From a checkpoint of a small sound classifier.
Model: 2.03M parameters, log mel input, layers 6, width 160.
Training: 4500 steps, batches of 512.
Rows from block 2 of a small sound classifier, named by matrix and row number. Rows with one number belong to one neuron. Each number is 128 + 24 x the weight over its row's rms, rounded and kept within 0 to 255. All counts start at 0.
Before each neuron's rows are labels from the 100 clips, of 14848, where the neuron reaches its largest size: "loudest band" is the band of the loudest frequency at the time of the peak. Only what is clearly more common there than usual is listed. The data: read English sentences (LibriTTS-R).
# gate: MLP gate (model.blocks.2.mlp.gate.weight, 416x160), inputs 0-159
# fc1: MLP up (model.blocks.2.mlp.fc1.weight, 416x160), inputs 0-159
# fc2: MLP down (model.blocks.2.mlp.fc2.weight, 160x416, transposed), outputs 0-159

loudest band: 250 to 500 Hz; 500 to 1000 Hz
gate.313 [118  67 128 126 115 140 101 154 120  85 100 137 122  57 140  97  87 112 150 117 117  89 137 117 128 178 118 176 145 143 153 159 141 137 118 130 161 146 111 107 141 143 140 104 121 138 131 152 130 151 141  63 114  76 109 114 109  87 162 168  96 158 122 115 123 118 144 126 111 100 151 143  92 129 137 103 125 126 110 153 129 112 124 116 105 108 110  95 139 161 128 129 114 138 135  72 131 108 131 113 111 126 108 103 122 124 121 101 161 145 139 155 134 127 130 118 143 141 143 144  79 120 149 134 116 157  98 158 158  99 165 114  96 117 130  88 132  61 130  73 107 121 131 134 122 142 148 126 124 128 115 109 172 152 136 116  82 139 144 171]
fc1.313 [111  70 103 151  97 122  85 156 132 116 125 117 108 143 155 132  93  92  98 168  90 117 135  95 130 170  96 149 139 134 156 123 139 130 158 114 162 148 155 117 144 124 134 103 126  82 134 146  82 119 104 131 101 139 113 133 129 110 146 159 118 124 112 126 126 106 121 128  91  99 134 127  94 138 139 124 129 118 101 111 127  79 140 101 144  81 130 118 171 138 123 124 132 131  81 116 156 126 131 148 129 116 108 140 113 138 103  96 109 141 125 124 135 114 118 172 169 142 159 182 117 131 124  94 133 155  82 154 125 103 131 139 109 142 141  77 137 118 131  66  78 167  97 144 127 145 110 100 126 156  74 115 120 107  91 140  83 153 117 158]
fc2.313 [154 140 130  98 107 153 136 100 117 118 106 107 165 117 123 141 122 151  86 127 139 169 110 115 103  57 134 132  59 101 131 168 152 128 114 100 107 127 106 125 131 127 154 110 107 124 106 133 131  89 157 142 124  87 101 108 167 154 148 122 169 112 142  89 140  87 140 110 156 167 134 172 134 133 116 100 133 132 172 143 141 151 151  89 141 129 138 138  97 128 104 139 139  69 132 124 101 141 115 137 106 129 119 116 115 103 142 155 146 132 146 140 132 125  96 106 138 103 140 121 133  95 141 186 149  81 148 106 140 145 134 101 143  66  92 137 146 132 131 122  97 120 117  86 146  96 119 135 118 118 187 155 132 152 145 121 137 109 148  93]

loudest band: 500 to 1000 Hz
gate.230 [ 96  79  78  97 106 158 127 101 125 159 135 138 141 115 125 146 104 106 151 131 146 137 113 121 133 160 103 138 149 124 132 123 149 161 154  89 157 123 171  88 140 139 125 133 101 121 120 165  84 131  77 136 134 130 142 114 119 155 155 151 127  96 127 164 143  62 115 125 103  82  93 121 102 131 123  87 134  98 127 163 132 132 127 148 109  79 127 112 115 146 140 148 111 157 134 145 133 105 118 105 107 144 106 123  73 135  92 149 149 153 100 113 124  79 136 175 169 125 113 126 201 157 159 153 141 107 100 125 140 114 101 129 105 133 130 123 142 118 115 161 154 166 157 143 132 154 101 157 136 131 165 118 144 163 128 127 136 121 101 126]
fc1.230 [150 143 127 123 118  59 136  69 107 163 133 138 139 119 128  87  86 127 176 106 118 116 145 149 134 129 135 138 155 113 194 163 161 133 165 158  97  79 150 156 128 148 109 130 156 116  75 146 150 148  88 129 124 132 123  77 171 124 170 128 132 134 163 111 122 158 123 131 121 131 167 116 130 127 126 129 181 159 145  79 122 130 133 146 124  79 182 122 135 146 149 136 132 116 123 120 117 132 105 114 111 116  70 124 132 153  92 162 111 138 138 127 126 107 113 133 170 131 120 142 153 160 108  94 147 134 152 117 122  95  87 144 151 109 148 118 111 112  96 106 161 138 102 142 111 108 109 144 113 149 119 136 151 131 143 130 130 157 126 111]
fc2.230 [114 144 149 140 145 118 124 101 121 112 154 180 106 101 155 116  69 110 157  97 132 129 126 135 131 112 138 122 164 166 113 108 110 129 119  92 118 131 149 111 164 111  97 116 169 136 139 146 145 123  90 137 141 148 117 150 126 118 105  99  99 167 122 102 129 119  95 138 114 115 121 124 109  75 126 124  88 129 143 129 110 126 148 103 155 123 131 111  89 136 155 124 152 165 126 159 126 107  63 111 167 120 124 112 172  77 140 192 100 142 163  82 138 135 132 117 108 129 102  71 121 158 106 143 127 169 102 142 139 130 121 159 132 143 135 117 127  64 141 122 108 155 172 106 113 129 143 171 161 123  83 141 129 152 112 143 117 139 123 147]

loudest band: 250 to 500 Hz
gate.5 [118  86 118 118 180 151 130 117  72 122  96 101 137 119 118 147 141 112 159  99 131 134 107 132 151 137  90 125 166 112 150 128 129 123 115 153 118 145 133 157 149 141 100 124 110 103 132 102 127 136 157 103  91 144 132 108 176  79 177  97 131 169 125 104 123 150 115 153 112 124 143 129 119 130 134  93 123 154 145 166 141 136 114  97 113 121 112 103 152 135  99 122 151 160 144 163 123  81  79 151 112  80 101 117 133  71 156 117 127 111 138 137 133 131 103 123 106 146 116 143  73 101  95 139 145 147 142 160 154 132 128 132 104 130 134  92  71  68 112 103 113 139 136 122 138 153 142 108 120 120 170 104 178 159 115 144 113 124 102 163]
fc1.5 [146 150 152  90  66 164 131 122 131 117 141 151 150 102 102 184 140 124  98 106 121 157 126 138 112 107 136 138  88 134  94 112 156 159 132 105 121 127 139  91 143 122 140 194 120 156 134 141 115 140 133 147 153  77 137 141  99 130 148 182 134 107 140 131 120  95 138 164 171 126 133 135 138 150 139 126 100 151 130 177 165 160 136 122 185 128 139 128 114 145 146 118 138  86 156 116 155 118 143 127 127 145 155 121  99 126 160 143 103 139 148 126 137 117 169  88 145 126 159 108 133 127  78 146 128  59 123  91 167 136 129 118 119 153 115 155 133 112 126 190 138 132 129 137 137 105 121 165 128 143 128 113 105 147 137 124 165 118 136  76]
fc2.5 [110  98 133 153 133 160 143 168 126  93 111 134 132 123  94 113 126 137 162 167 136 118 135 122 165 153 146 101 158 167 142 139 153 164 110  83 131 123 120 114 150  92 127 117  83 154 135 131 151 136 107 113 159 129 136 142  98 123  98 126 152 146 149  94 136 101 126 127 138 154  87 111 103 109 153  91 171  81 188 150 157 169 114 143 125 146 153 115 130 116 167 146 165 143 106 116 113 150 128 129  84 139  94 147 146 143 145 149 141 139  81 113 125 103 143 176  77 152 104 164 142 155 113 117  99 159 125 137 124 167 116 132  89 141 103 163 125 112 129 119 117 146 121  97 129 151 136 141 157 144  86 126 131 173 137 171 120 127  91 152]

loudest band: 2000 to 4000 Hz
gate.376 [117  70 106 105 121  98 109 103 151 128 157 131 111 128 123 104  98 108 152 140 148 177 134  91 118 107  88 122 129 171 144 168 121 151 126 119 132  91 125 110 115 146 103 101 122 106 116 102  90  79  95 137  82 161 138 132 149 134 128 172  91  94 125 125 111  98 111 179 116  96  85 116  87 121 140 114 122 106 163  89 134 121 104 121  97 122 183 152 110 127 129 141 125 104  94 159 108 108 157  99 144 132  92 144 106 115  97 171 150 155 109  98 115  83 126 134 122 134 137 119 156 109 159 107 133 141 113 123  96 118 151 126 135 106 135 168  68 135 139 137 130 135 149 156 132  88 100 124 100 130  94 119 124 133 125  87 114 118 121 129]
fc1.376 [174  85 111 112 108  90 139 101 140 141 132 124 128 105 140  68 119 116 160 167 136 145 117 129 133 127 124 145 119 180 110 146 113 147 120 112 118 112 139 108 112 142 114 153 111 124  90 115 110  96 107  89  87 183 145 125  95 139 131 200 136 101 129  88 132 106 138 185 114 136  88 137 107 113 149  96 125 132 151  85 129 127  98 111 118 105 204 170 129 139 117 155 142 105 136 125 110  97 151 116 129 140 136 148 113 141 106 128 145 142 144 113 101 104 167 132 134 142 121 118 131 107 155 125 119 151 107 156 105 147 143 105 115 115 148 149  90 131 118 136 132 107 128 161 133  94  70 115 111 136  88 100 125 127 131  55 120 113 128 135]
fc2.376 [118 143 141  91  90 145 129  90 131  80 130 160 132 120 123  94 171 115 123 162 143 158  86  86 127 111 106 116  82 162 102 106  79 123 152 139 143 147 126  98 115 110 133 119 131 128 145  97 105 118  80  83 128 112 136  72 139 129 110 144 103 123 133 183 117  69 135 163 136 148  96 114 147 110 163 110  91 117 135 132 129 125 131 128 133 184 135 143 135 129 138 152 161 152 154  85 125 128 135 126 158 152 118 102 121 148 117 117 112 132 123  93 108 145 135 123 131 140  95  92 155 122 122 115 152 137 138  94 116 118 100 132  87 165 125 140 142 107 128 122 124  96 136 153 138 154 141 153  84  99  67 129  94 146 106 151 105 103 107  88]

loudest band: 2000 to 4000 Hz
gate.103 [125 151 142 114 100 117 101 134 122 108 150 160 115 120 121 128 118 127 103 140 163 136 103 123  95 123 134 118 126 114 119 158  81 120 150 117 115  71 159 127 144  86 143 150 147 134  79 114 128 105 125 132  93 102 105 181 142 136 143 126 150 130 129 107 121 131 118 155 135 133  95 108 122 129 146 134 137  94 175 111 105 148  86 113  95 126 145 152 134 141 116 112 102 122 114 146 166 127 152 141  91 114  25 164  96  87 143 177  83 120 118  91 135 114 131 109 133  85 145 116 175 112 113 174 167 140 155  91 125 122 118 110 133  69 147 122 103 149 115 141 153 149 126 135 108 105 118 128 102 132 150 140 142 143 117 102 112  99  97 116]
fc1.103 [139 141 121 137 123 100 100  69 126 115 122 129 139 112 144 106 118 125  98 163 163 115 118 160 124 162 122 128 129 135 110 146 138 136 137  90 133 126 162  91 138 111 159 111 136 128 104 129 105 114 134 137 147 102 126 120  99 148  89  92 160 166 104  88 108  95 146 116  98 164 129  76 122 114 140 103 125  91 190 110 129 140 110 120 117  83 103 153 121 130 137 178 147 150 107 135 107 147 127 155 120  65 115  96 110 109 120 161 137 150  88  86 133 129 166 130 133 131 126 135 201 132 149 123 153 108 159 130 103 142 124 143 127 135  88 113  95 118 123 143 154 119 126  59 130 143 106 142  74 139 108 138 137 177 135 117 126 119 112  98]
fc2.103 [171 132 136 132  95 152  79 128 147 115  86 146 104 118 146  99 102 109 104 163 101 114 137 132 107 126 146 145 108 135 116  77 108 129 119 121 126 126 150 123  81 164 143 113 148 154 117 137 145 121 128 109 110 112 103 151 127 119 110 141 117 146 130 143 138 114 142 128 124  81 123 103 114 145 151 139 117 193 106 151 139 127  93 140 111 118 108 161 149 142 161 148 108  69 125 100 158 157 120 122 169 152 121 154 101 107 147 140 171 148 133 152 121 131 167 128 147 183 128 118 130 128 140  82 139 169 122 118 180  90 138 144 116 132 140 112  85 111 144  99  86  65 115 129 140 134 122 156  49 149 155 139 124 149 106 118 131 111 148 109]

loudest band: 250 to 500 Hz
gate.233 [107 148  95 122 140 168 102  81 126 196 175 105 131 148 100 127 127 134 205 159 178 123 128 104 153 153 133 158 123 153 104 127 146 114 127 140 134 135  70 141 147 144  96 129 104 101 120 118 144 128 107 152 110 152 126 153 141 101 169 125 180 139  78 122 117 148  74 114 100 108 110 157 125 138 125  81 129 113 112 144 166 170  98 177 134 109 117 144 111 127  84 108 133 108 178 160 143  87 122 141 128 103 118 119 136 124 134 160 126 114 103 133 115 132  93 115 140 131 114 132 127 102 128 114 110 136  89 118 105 162 165 123 160 157 120 146 127 116 111 120 136 114 167 111 107 114 127 123 125 152 114 104 102 121 109 106 117 159 120 121]
fc1.233 [143 129 169 135 134 115 112 148 135 104 126 147  95 122  99 141 187 157  87 104 126 125 121 143 130 111 158 121 123  96 113 132 163 147 122 120  78 104 155 138 116 133 116 105 162 134 133 153 167 137  95 132 116  88 164 123 105 178 111 149 117 127 152 152 150  83 106 137 116 151 149 111 139 132 143 191 175  96 113 112 165 122 143  95  98 116  92 143 160 155 180 124 116 129 120 150 167 100 145 122 117 155 120 138 128 111 120 149 135 139 120 166 147 101 154 126 116 138  78  96 154 129 129  77 105 108 120 124 125 160 130 106 126 131 143 114 166 101 118 122  90 138 150 108 141 169 171 113 151 138  94 157 139  90 140 126 164 109  93  99]
fc2.233 [160 197 131 134 139 119 145 144 131 192 117 115 149 100 147  88  59 133 160 119 111  82  91 149 114 118 119 150 143 119 126 119 137 120 103 120 117 170 122  92 162 166 125 115 141 140 150 140 144 136 182 150 137 124 144 172 120 103 139 138 169 132 136 128 135 149 146 154 133 153 143 142 161 210 132 122 141 163 139 127 139 138 140 123 157 132 100 134 134  84 107 138 109 106 153 111 196 156 120 150 130 133 157 170 133  80 138 146 148 146 168 168  94 134 117 145 147 113 146 141 123 140 161 148 140 142 132 131  99 144 145 132 121 151 132 112 146 127 123 105 119 109  87 144 108 153 144 111 107 162 149 111 136 123 115 149 162 125 116 100]

loudest band: 250 to 500 Hz
gate.2 [158 121 149  84 115 138 112 147 123 124 104  97 146 148 152  78 136 126 155 108 169 142 101  93 150 133 118 128 132 117 110 142 120 127 119 127 159 130  93 110 165 123 141 111 114 151 121 121 160 147 164 113 144 117  99 134 126 154 147 151 106 133 123 120  74 157 159 105 137 131 109 146 146  81 127  88 101 158 108 112 144 150 112 137  84 188 124  93 135  92 150 153 146 147 172  75 129 168 125 139 134 128  95 112 121  86 101  86 120 128 133 147 142 160 125 111  95 135 134  99  76 133 115 173  90 159 170 122 126 141 153 108  93 139 138 129 116 125 104 101 130  80 163 122 133 123 107 136 129 118 152 146 168 146 135 176 105  91 124 151]
fc1.2 [154 143 149 185 106 164 163 108 174 104 130 137 127 145 134 200 112 129  93 120  54 121 159 173 116 132 165 155 132 111 175 114 144 162 143 132  97 137 129 122 106 126 117 123 172 140 105 131 150 101 120 159 171 149 111 128 129 124  94 139 149 103 143 111 150 121 114 125 109 139 146 118 147 157 120 138 132 118 152 184 129 126 159 105 152 112 102 131 129 192 123 132  94  96 134 165 145 103 173 119 109 142 110 128 134 152 158 163 152 151 103 144 144 105 157 129 146 129 140 171 135 118 125 134 173  85 113 135 146 134 135 138 170 144 134  70 144 152 143 140 125 149 106 146 115 130 127 132 130 142 122 111 132 132 152  98 146 137 168 121]
fc2.2 [ 97 187 108 184 160 133 138 167 115 152 123 138 120 120 153  94 131 107 164 143  92  95 122 151 128 123 107 146 136 139 149 127 117 119 122 176 172 141 124 119 124 132 133 144 143 150 158 146 154 135 106 119 106 149 111 104 137  94 120 127 132 153 147 153 119 131 110 162 143 123 130  86 159 146 168 195 166 146 140 139 128 119 129 128 140 154 130 159 164 116 125 133 155 121 153 108 155 108 117 105 118 150 147 130 161 145 120 153 115 104 105 106 114 173 128 162 173 130 163 129 159 112 115 128 141 127 125 142 118 125 134 140 124 156 118  79 131 105 199 106 157 145 104 159  86 147 153 135 183 145  64 119 110 144  96 135 133 129  88 112]

loudest band: 250 to 500 Hz
gate.168 [151  61 121 134  83 126  90 142 110  99  84 120 154  93 107  95 109  88 144 122 132 126 129 131 111 166 129 190 140 144 104 137 155 115 143 141 100 188 101  98 109 116 133 149 116 116 131 163  96 144 137  78 109  94 132  92 139 106 108 148  94 105 126 154 152 125 119 123 101  64 158 122 106 111 113 154 147  73 100 125 130 136 115 119 138 107 134 123 168 123 129 162 123 131 108 132  92 166 120  73  97 114 132 107  96 113 120 127 164 147 107  78 114 124 138 141 136 112 115 131 126 121 154  97 143 144 138 163 127  94 129 122 146 139 148 142  92 111 144 102 126 143 144 122  98 157 136 158 133 119 107 139 116 121 106 116  80 156 155 141]
fc1.168 [109  60 158 162  95 161 151 156 138  88 102 117 131  96  95 142 135 127  88 120 121  94 173 147 112 158 157 160 104 135 160 105 148 129 128 102 100 177  98 122 146 114 181  91 116 127 124 147 119  94 146 126 147  85 105 120 104 101 118 122 119 114 140 119 123 130 121 101 112 121 125  95 139 101 136 146 139  92 118 131 161 127 151 117 184 112 104 103 159 148 160 176 117 130 114 141 117 143 119  99  92 153 154 128 148 150 167 120 155 166 108 112 145 133 128 141 136 146  93 156 145 138 155 128 100 147 145 138 165 125 113 105 138 120 128 124 151 146 142  86  77 148  96  69 138 156 110 137 115 131 113 119 121 143 101 150 111 144 172 136]
fc2.168 [132 113  97 152  97 121 147 162 107 117 125 116  97 124  83 104  94 107 109 105 146  79  98 129  71 136 111 138  88 105 127 137 116 157 121  84  98 101 106  70 125 147 119 123 104 127 107 138 104 119 151 157 138 117 121  79 126 130 159  97 136 102  89  72 155 122 133  98 121 139 128 136 119 117  99 122 146 115 142 126 158 142 136 119 133  84  90 134 128  86 123 136 132 116  91 157 137 155  94 130  77 136 106 145  92 112 139 175 113 137 124 117  95 118 131 124 105 115 107 160 135 135 128 178 134 113 134 117 103 134  97 127 164  88 140 116  87 143 129 108  86 162 101  89 131  82 121 118 136 125 149 112  92 102  95 127 138 160 162 124]

loudest band: 2000 to 4000 Hz; 4000 to 8000 Hz
gate.185 [128 154 158 116 123 101 122 165 131 124 153 144 163  84 122 137 138 132 148 118 101 174 133 100 116 101 157 112 174  95  93 141 153 121 123 124  99  85 135 140 121 138 116 186  88 167  89 165 161 103 104  89 137 115 127 168 148 117 139 168 108 105 135 119 184 115 122 161 147 120 123 140  97 136 123 139 156 131 159 135  99 170 164 150 151 156 166 118 108 145 146 118 129 126 149  98 166  96 142 102 117 155 162 119 146 160  91 155 138 158 135 118 130 101 108 144  82 123 140 146 136 133 127 111 112 137 123 133 128 127 135  48 124 124 149 175 166 124 118  98 127 103 144 159  95 106 110 141 122 120 103 145 115 146 163 111 123 136 126 135]
fc1.185 [ 90 111 123 155 134 152 144 110 119 131 100  93 104 155 103 157 117 133 159 184 150  97 152 135 166 151 109 116 102 164 144 131 143 121 127 148 153 145 102 101 106 139 125 123 161  89 151  97 131 150  92 123  87 161 118 107 132 124 107  97 135 140 118 127 116 128  87  75 128 133 158 122 141 116 153 111  87 154  95 131 154  81 101 157 113  70 100 147 147 157 122  86 107 111 148 146 106 115 114 146 109 136 141 137 156 104 145  76 124  90  87 149 149  85 130  90 100 150 151 128 132  95 129 150 108 134 140 122 140 125 157 148 129 102 121  70  99 118 149 117 117 124 107  99 136 123 127 138 111 149 163  92 136  99 113  85 123 136 141 166]
fc2.185 [121 105 188 162 106 163 123 163 132 105  95 146 114  95 140 164 133 138 130 153 123 102 150 166 101 127 140 137 113 116 150 138 146 154 107 165 134 146 103 139 104 134 146 130 150 134 134 137 149 118 156 127 116 141 107  94 160 124 115 131 147 128 112 131 122 135 127 134 116 130 125 102 148 148 138 134 150 116 167 149 165 129 169 108 146 153  96 132 177 208 159 113 132 139 116 155 173 148 130 133 136 188 179 108 120 117 169 153 182 157 114 104 156 128 146 123 158 153 105 180 182 144 124 151 125 161 133 116 143 106 133 128 120  89 113 113 112 124 171 102 145 134 121 111 142 130 147 118 124 177 131 123 156 139 106  91 135 154 163 160]

loudest band: 500 to 1000 Hz
gate.220 [124 132 140 132 118 107 119 128  95 134 126 153 153  90 123 140 162 131  78 124  60 165 138 132 119 127 127 158 136 111 170 184 127 166 125 112 158 165 114 133 135 142 138 139 149 143  70 140 149 116 137 109 114 133  97 121 152  95 136 141 159  74 146 127 142 132 134 166 142 137  93 157 132 144 122 140 126 133 123 133 120 147 111 111 154 149 109 134 148 149 120 111 122 171 135 123 153 104  79 163 128 125 119 115 140 113 117 115  99 120 108 130 143 188 151 150  86 117 148 127 113 106  82 133 116  87 175 134 142 144 134  83 124 107 143 123 136  67 138 120 111 131 128  99  63 128  94 162 176 149 104 143 107 136 136 102 162 158  95 113]
fc1.220 [147  91 144 123  98 125 147  88 128 117  97 138 103 147 139 130 121 142 152 144 172 124 121  94 131 120 119 123 100 127  77  30 126 116 110 109 124 110 112 110 151 186 107 150 100 132 142 125 141 125  90 112 126 156 138 105 101 157 113 154 106 151 140 136 128 154 147 104 109 129 172 104 118 102  94  83 101 176 119  75 133 129 116 129 108  85 138 128 136 116 145 144 122 122 138 100 119 106 158 120 141 173 137 112 127 115 127  92 132 143 153 157 141 123 173  90 126 162  98 142 112 115 126 121 117 149  83 118 112 131 169 117 133 123 157 136  86 152  90 116 158 110 168 146 132 112 122  93 134 120 156  70 146  88 137 117 126 128 135 135]
fc2.220 [149 135 141 138 150 124 115 160 131 168 107 160 104 107 163 129 131 159 130 153  95 171 122 116  86 124 163 119 139 111 127 170 124 179 107 121 184 116 119  99  97 111 142 151 130 138  91 135 173 122 121 101  91 161 148 125 191 136 163 133 161  98  91 115 158 131 143 141 104 152 129 167 131 151 125  86 138 112 131 168 151 121 157 157 135 134 119 127 115 179 139 153 154 132 126 130 130 133 115 172 122 145 103 135 104 122 131 179 166 138 135 144 128 154 132 169 105 144 141 173 141 142  97 165 111 115 125 115 165 145 142 105 115  77 170 127 127 117 119 102 112 130 103 133 123 128 119 176 140 153 175 130 148 161 149 145 102 120 133 138]

loudest band: 4000 to 8000 Hz
gate.268 [ 72 108 156 125 145 124  85 155 102 134 112 131 150 124 109 144 136 129 103 122 101 141 127  97 143 160 124 109 154 148  76 160 117 100 118 136 151 197 113 108 155 143 102 154 145 119 137 148 102 121 160 144 123 154 115 132 157 167 137 179 106 121 144 174 136 149 164 152 155 121 109 124 144 127 153 131 122 139 142 122 125 171 153 124 129 175 153  60 149 136 129 118 158 164 165 103 123 155 126  92  97 113 130 104  68  99 128 158 142 117 113 111 122 159 139 138  91 114  87 152 167 101 156 161 132 122 161 137 162 111 139 112 118 129 134 147 145 137 116 125 137 140 146 142 149 167 135 134 143 109 149 165 139 139 119 110 138 148  68 114]
fc1.268 [135 103 147 165 148 160 148 134 117  85 129 166 128 159 110 174 119 111 127 113  97 117 122 102 138  87 116 126 107 132 125 148 112 131 118 129 125 160 122 156 130 146 109 107 121 124 130 157 119 123  77 123 163 135 140 148 146 114 117 109  68 114  87 148 137 109 117 132 116 109 147 132 153 148 144 157 146 129 127 133 130 101 175 124 169 175  60  87 132 149 161 115  33 138 174 117 129  66 145  79 127 128 126 115 141 102 155  89 133 120 144 156 127  94 146 143 143 149 129 150 128 126 145 137 142 142 177 135 151  95 119 109 139 119 174 106 158 142 126 142 115 147 157 120 136 138 107 115 144  95 115 118 134 110 126 102 142 157 128  98]
fc2.268 [ 77 105 116 117 151 104 207 129 142  78 156 167 126 113 116 125 134  88 144 111 101 138 149 122 120  84 108 113 118 139 131 113 102 107 135  94 145 141 111 108 105 104 111 145 109 152 116 128 121 102 105 126 120 110 120 125 112 111  97 109  88 128 127 110 130 119 114 147 143  99  92 101 137 110 168  94 130  94 154 125 110 101  83 100 154 149 154 111 143 154 122 116 102 160 109 127 147 105 134  70 106 124 107 152 137 124 123 129  98 131 108  88 120 139 107 159 160 142 113 128  99 104 117 114  89 123 110 148 120  94 115 122 132 134 131  88 156 111 129 156 165 120 140 134  86 157 134 117 163 101  84  93  90 132  93  96 171 149  79 162]

loudest band: 250 to 500 Hz
gate.34 [145  87 144 106 153 129  92 148  81 131 111 121 153 107 146 109 113 137 156 120 126 136 105 132 138 153 123 111 159 114 100 159 138 102 104 145 143 159 110 135 159 168 103 129 161 127 140 117 149 148 136  95  90 118 105 122 161  93 183 136 134 150 120 135  94 159 105 140 131 130 116 138 144 115 126 117 143 161  99 133 126 109 106  89 125 157 141  76 140 133 115 124 114 136 136 104 124  94  79 150  85 100 116 128 141  81 123 134 151 128 150 155 138 137 102 131 116 129 123 128  77  97 127 178 129 133 129 136 170 132 160 142  88 109 134 159  98  70  94 107 116  76 124 109 110 144 153 169  98 135 165 145 166 152 123 132  79  84  91 132]
fc1.34 [166 150 169  93  99 156 165 111 122 139 141 111 165 109 145 179 157 148 125  96 150 173 133 139  97 113 141 174  95 119 164 106 150 147 164 125 125 118 164 125 140 117 116 186 162 107 120 154 134 122 132 115 157  89 163 150 103 137 126 185 148 115 154 111 140  95 137 153 145 150 107 128 130 146 117 107  87 134 137 161 150 125 149 141 178 163 127 137  84 184 143 142 114 114 110 147 123 112 146 153 133 164 117 137 120 105 125 125 130 137 101  97 157 116 141 126 132 122 123 132 133 143 103 146 151 101 134 117 142 153 136 120 151 123 107 113  85 119 145 174 155 144 168 174 127 101 117 166 150 148 114  96 146 157 175 112 146 130 152 105]
fc2.34 [104 139 129 150 135 141 137 194 111  85 109 137 112 116 106  88 130 160 134 144 102  96 104 135 152 147 148 114 139 138 149 136 145 161 128 131 145 126  91 106 142  92 123 119 117 180 118 144 177 152 112 118 141 132  97 129 104 146  89 120 152 152 155 104 146 131 141 133 155 154  96  73 151 104 163 117 184 123 158 146 148 160 103 109 159 169 121 120 138 108 158 143 156 150 119  98 125 145 117 127  71 156 114 143 153 129 121 184 122 138 120  85 108 133 142 193 135 161  98 173 138 133  94 124 119 134 112 152 122 182  96 134 102 141 102 123 151 120 136  87 128 116 120 117  96 149 139 156 134 155 104 104 127 143 115 130 135 124  99 136]

loudest band: 250 to 500 Hz
gate.265 [109 103 139 121 148 106 118 126  99 127 116 147 157 118 113  80 121  66 173 114 133 115 115 131 114 137  97 155 159 120 110 155 124 133 126 154 155 171 111 177 136 118  81 126 135 117 137 175  93 148 142  74 151 104 139 109 165 111 156 142 104  97  83 125 161 130 131  96  63 136 160 149 109  90  94 112 131 127 100 112 116 100 143 148 113 126  86 104 148 121 116 127 136 139 146 130 114 157  73  90 133  90 156 121 113  95 140 128 143 140 120 107 117 167 119 143 122 114 100 145 133 145 103 174 129 127 173 152 127 105 158 122 120 110 149 133 101 143 121  67 113 130 135 152 148 150 140  91 133 102 146 112 150 121 110 145  92 141 152 138]
fc1.265 [117 173 133 129 122  77  91 117 157  96 160 146 131 124 123 117 123 117 164 165 131 144 119  96 108  57 150 118 103 117  85 146 122 103 147 138 126 109 131 127  93 143 102 169 121 144 124 128 135 134  86 129 160 147 149 132 123 135 114 196 140 126  83 167 133  62 141 151 130 114 102 148 143 144 116 135 123 120 126 127  79 144 132 152 133 124 156 143  95 134 140 121 108 102 157 124 112 105 149 134 129 125 131 103 108 152 119 145  96 157 149 127 134 102 151 113 143 101 159  95 152 136  79 111 135  84 101 111 113 135 140 104 128 113 105 112 159 118 134 172 121 120 153 182  86 122 124 139 141 158  91 102  68 123 133  79 147 131 119 114]
fc2.265 [ 77 118  94 156 147 159 153 167 148 136 130 152 146 114 133 142 158 151 130 190 124 145 160 111 157 115 152 127 172 170 153 126 164 128 125 149 156 139 139 166 132  87 177 108  87 149 131 132 150 156  80 104 128 142 116 143 138  86 109 111 133 142 174 138 125 111 129 156 126 120 112  99 140 112 187 118 135 103 150 162 133 117 112 148 135 171 142 114 161 170 161 144 129 120 116  98 135 117 138  93 135 133 141 114 148 155 134 105 120 155 122  85 138 151 151 149 137 163  78 159 144 141 121 104 103 156 110 157  95 144 125 132 103 158 111 117 174 109 148 101 132 137 140 138  95 170 122 135 159 146 112 137 114 166 142 145 104 133 117 161]

loudest band: 2000 to 4000 Hz
gate.351 [129 125  71  90 105 116 144 138 131 150 130 170 159 108 161 135 113 135 121  99 130 150 121 137 158 114 126 113 145  93 122  85 129 137 153  64 166 159 121  86 122 163 108 156 154 154 134 156 151 122 106 128 134 108 119 128  94 134 125 107 117 139 150 119  95 141 134 108 136 120  79 124 146 167 135 100  98 156  81 123 142 112 111  82 145 131 177  90 142 103 165 142 125 153 115 125 139 112 113 153 161 118 107 114  92 175  80  90 129 130  93 145 142 148 126 131 126 138 144 106  85 139 143 130 107  68 150 111 115 135 168 115  95 139 114 130 112  93 101 109 124 120 144 116 104 166 151 161 140 142 140 107 114 128 142 151 134 115  77  90]
fc1.351 [117 105 184 149 122 132 130 126 111 110 138 146 155 105 112 159 140 122 148 164 128 140 187 115 122 107 137 194 109 159  71 164 161 117 113 156  96 106 126 141 159 169 141 139 117 124  98 112 144 144 116 128 143 124 140 177 171 169 138 202 159 143 121 151 116 146 125 154 143 141 135 162 121 157 100 170 156 162 154 124 132 133 136 103 144 123 114 110 134 168 130 119 104 107 137 101 128 112 116 130 131 144 128 160 135  75 143 118 111 136 139 144 127  94 141 101 132 115 145 153  90 119  92 137 184 184 111 123 157 135 126 141 154 130 142 183 131 117 128 172 135 129 144 126 136 112 110  94 145 138 132 155 143 126 125 119 122 104 146 172]
fc2.351 [136 109 118 139 144 135  90 174 161 142 139 124  62 138 108 147 100 118 153 117 129  76 133 137 105 127 129 156 154 131 129 146 152 140 111 161 142  98 120  78 147 169  86 133 155 122 145 169 118 171 123 121  90 151 138 145 114 163 153 132 100 126 139 139 148  97 120 151 112  70 149 154 160 123 122 125 146 126 131 105 171  85 176 122 114 118 126 116 151 145 158 106 141 149 125 125 120 131 158 109 127 135 141 183 112 134 125 184 163 115 169 161  75 116 114 129 134 144 175 154  94 139 116 173 146 127 123 134 161 113 117 110 136 136 133  83 138 133 133 128 132 132 173 153 120 135 166 145 127 144 125 126 173 108 130  97 162 147 104 126]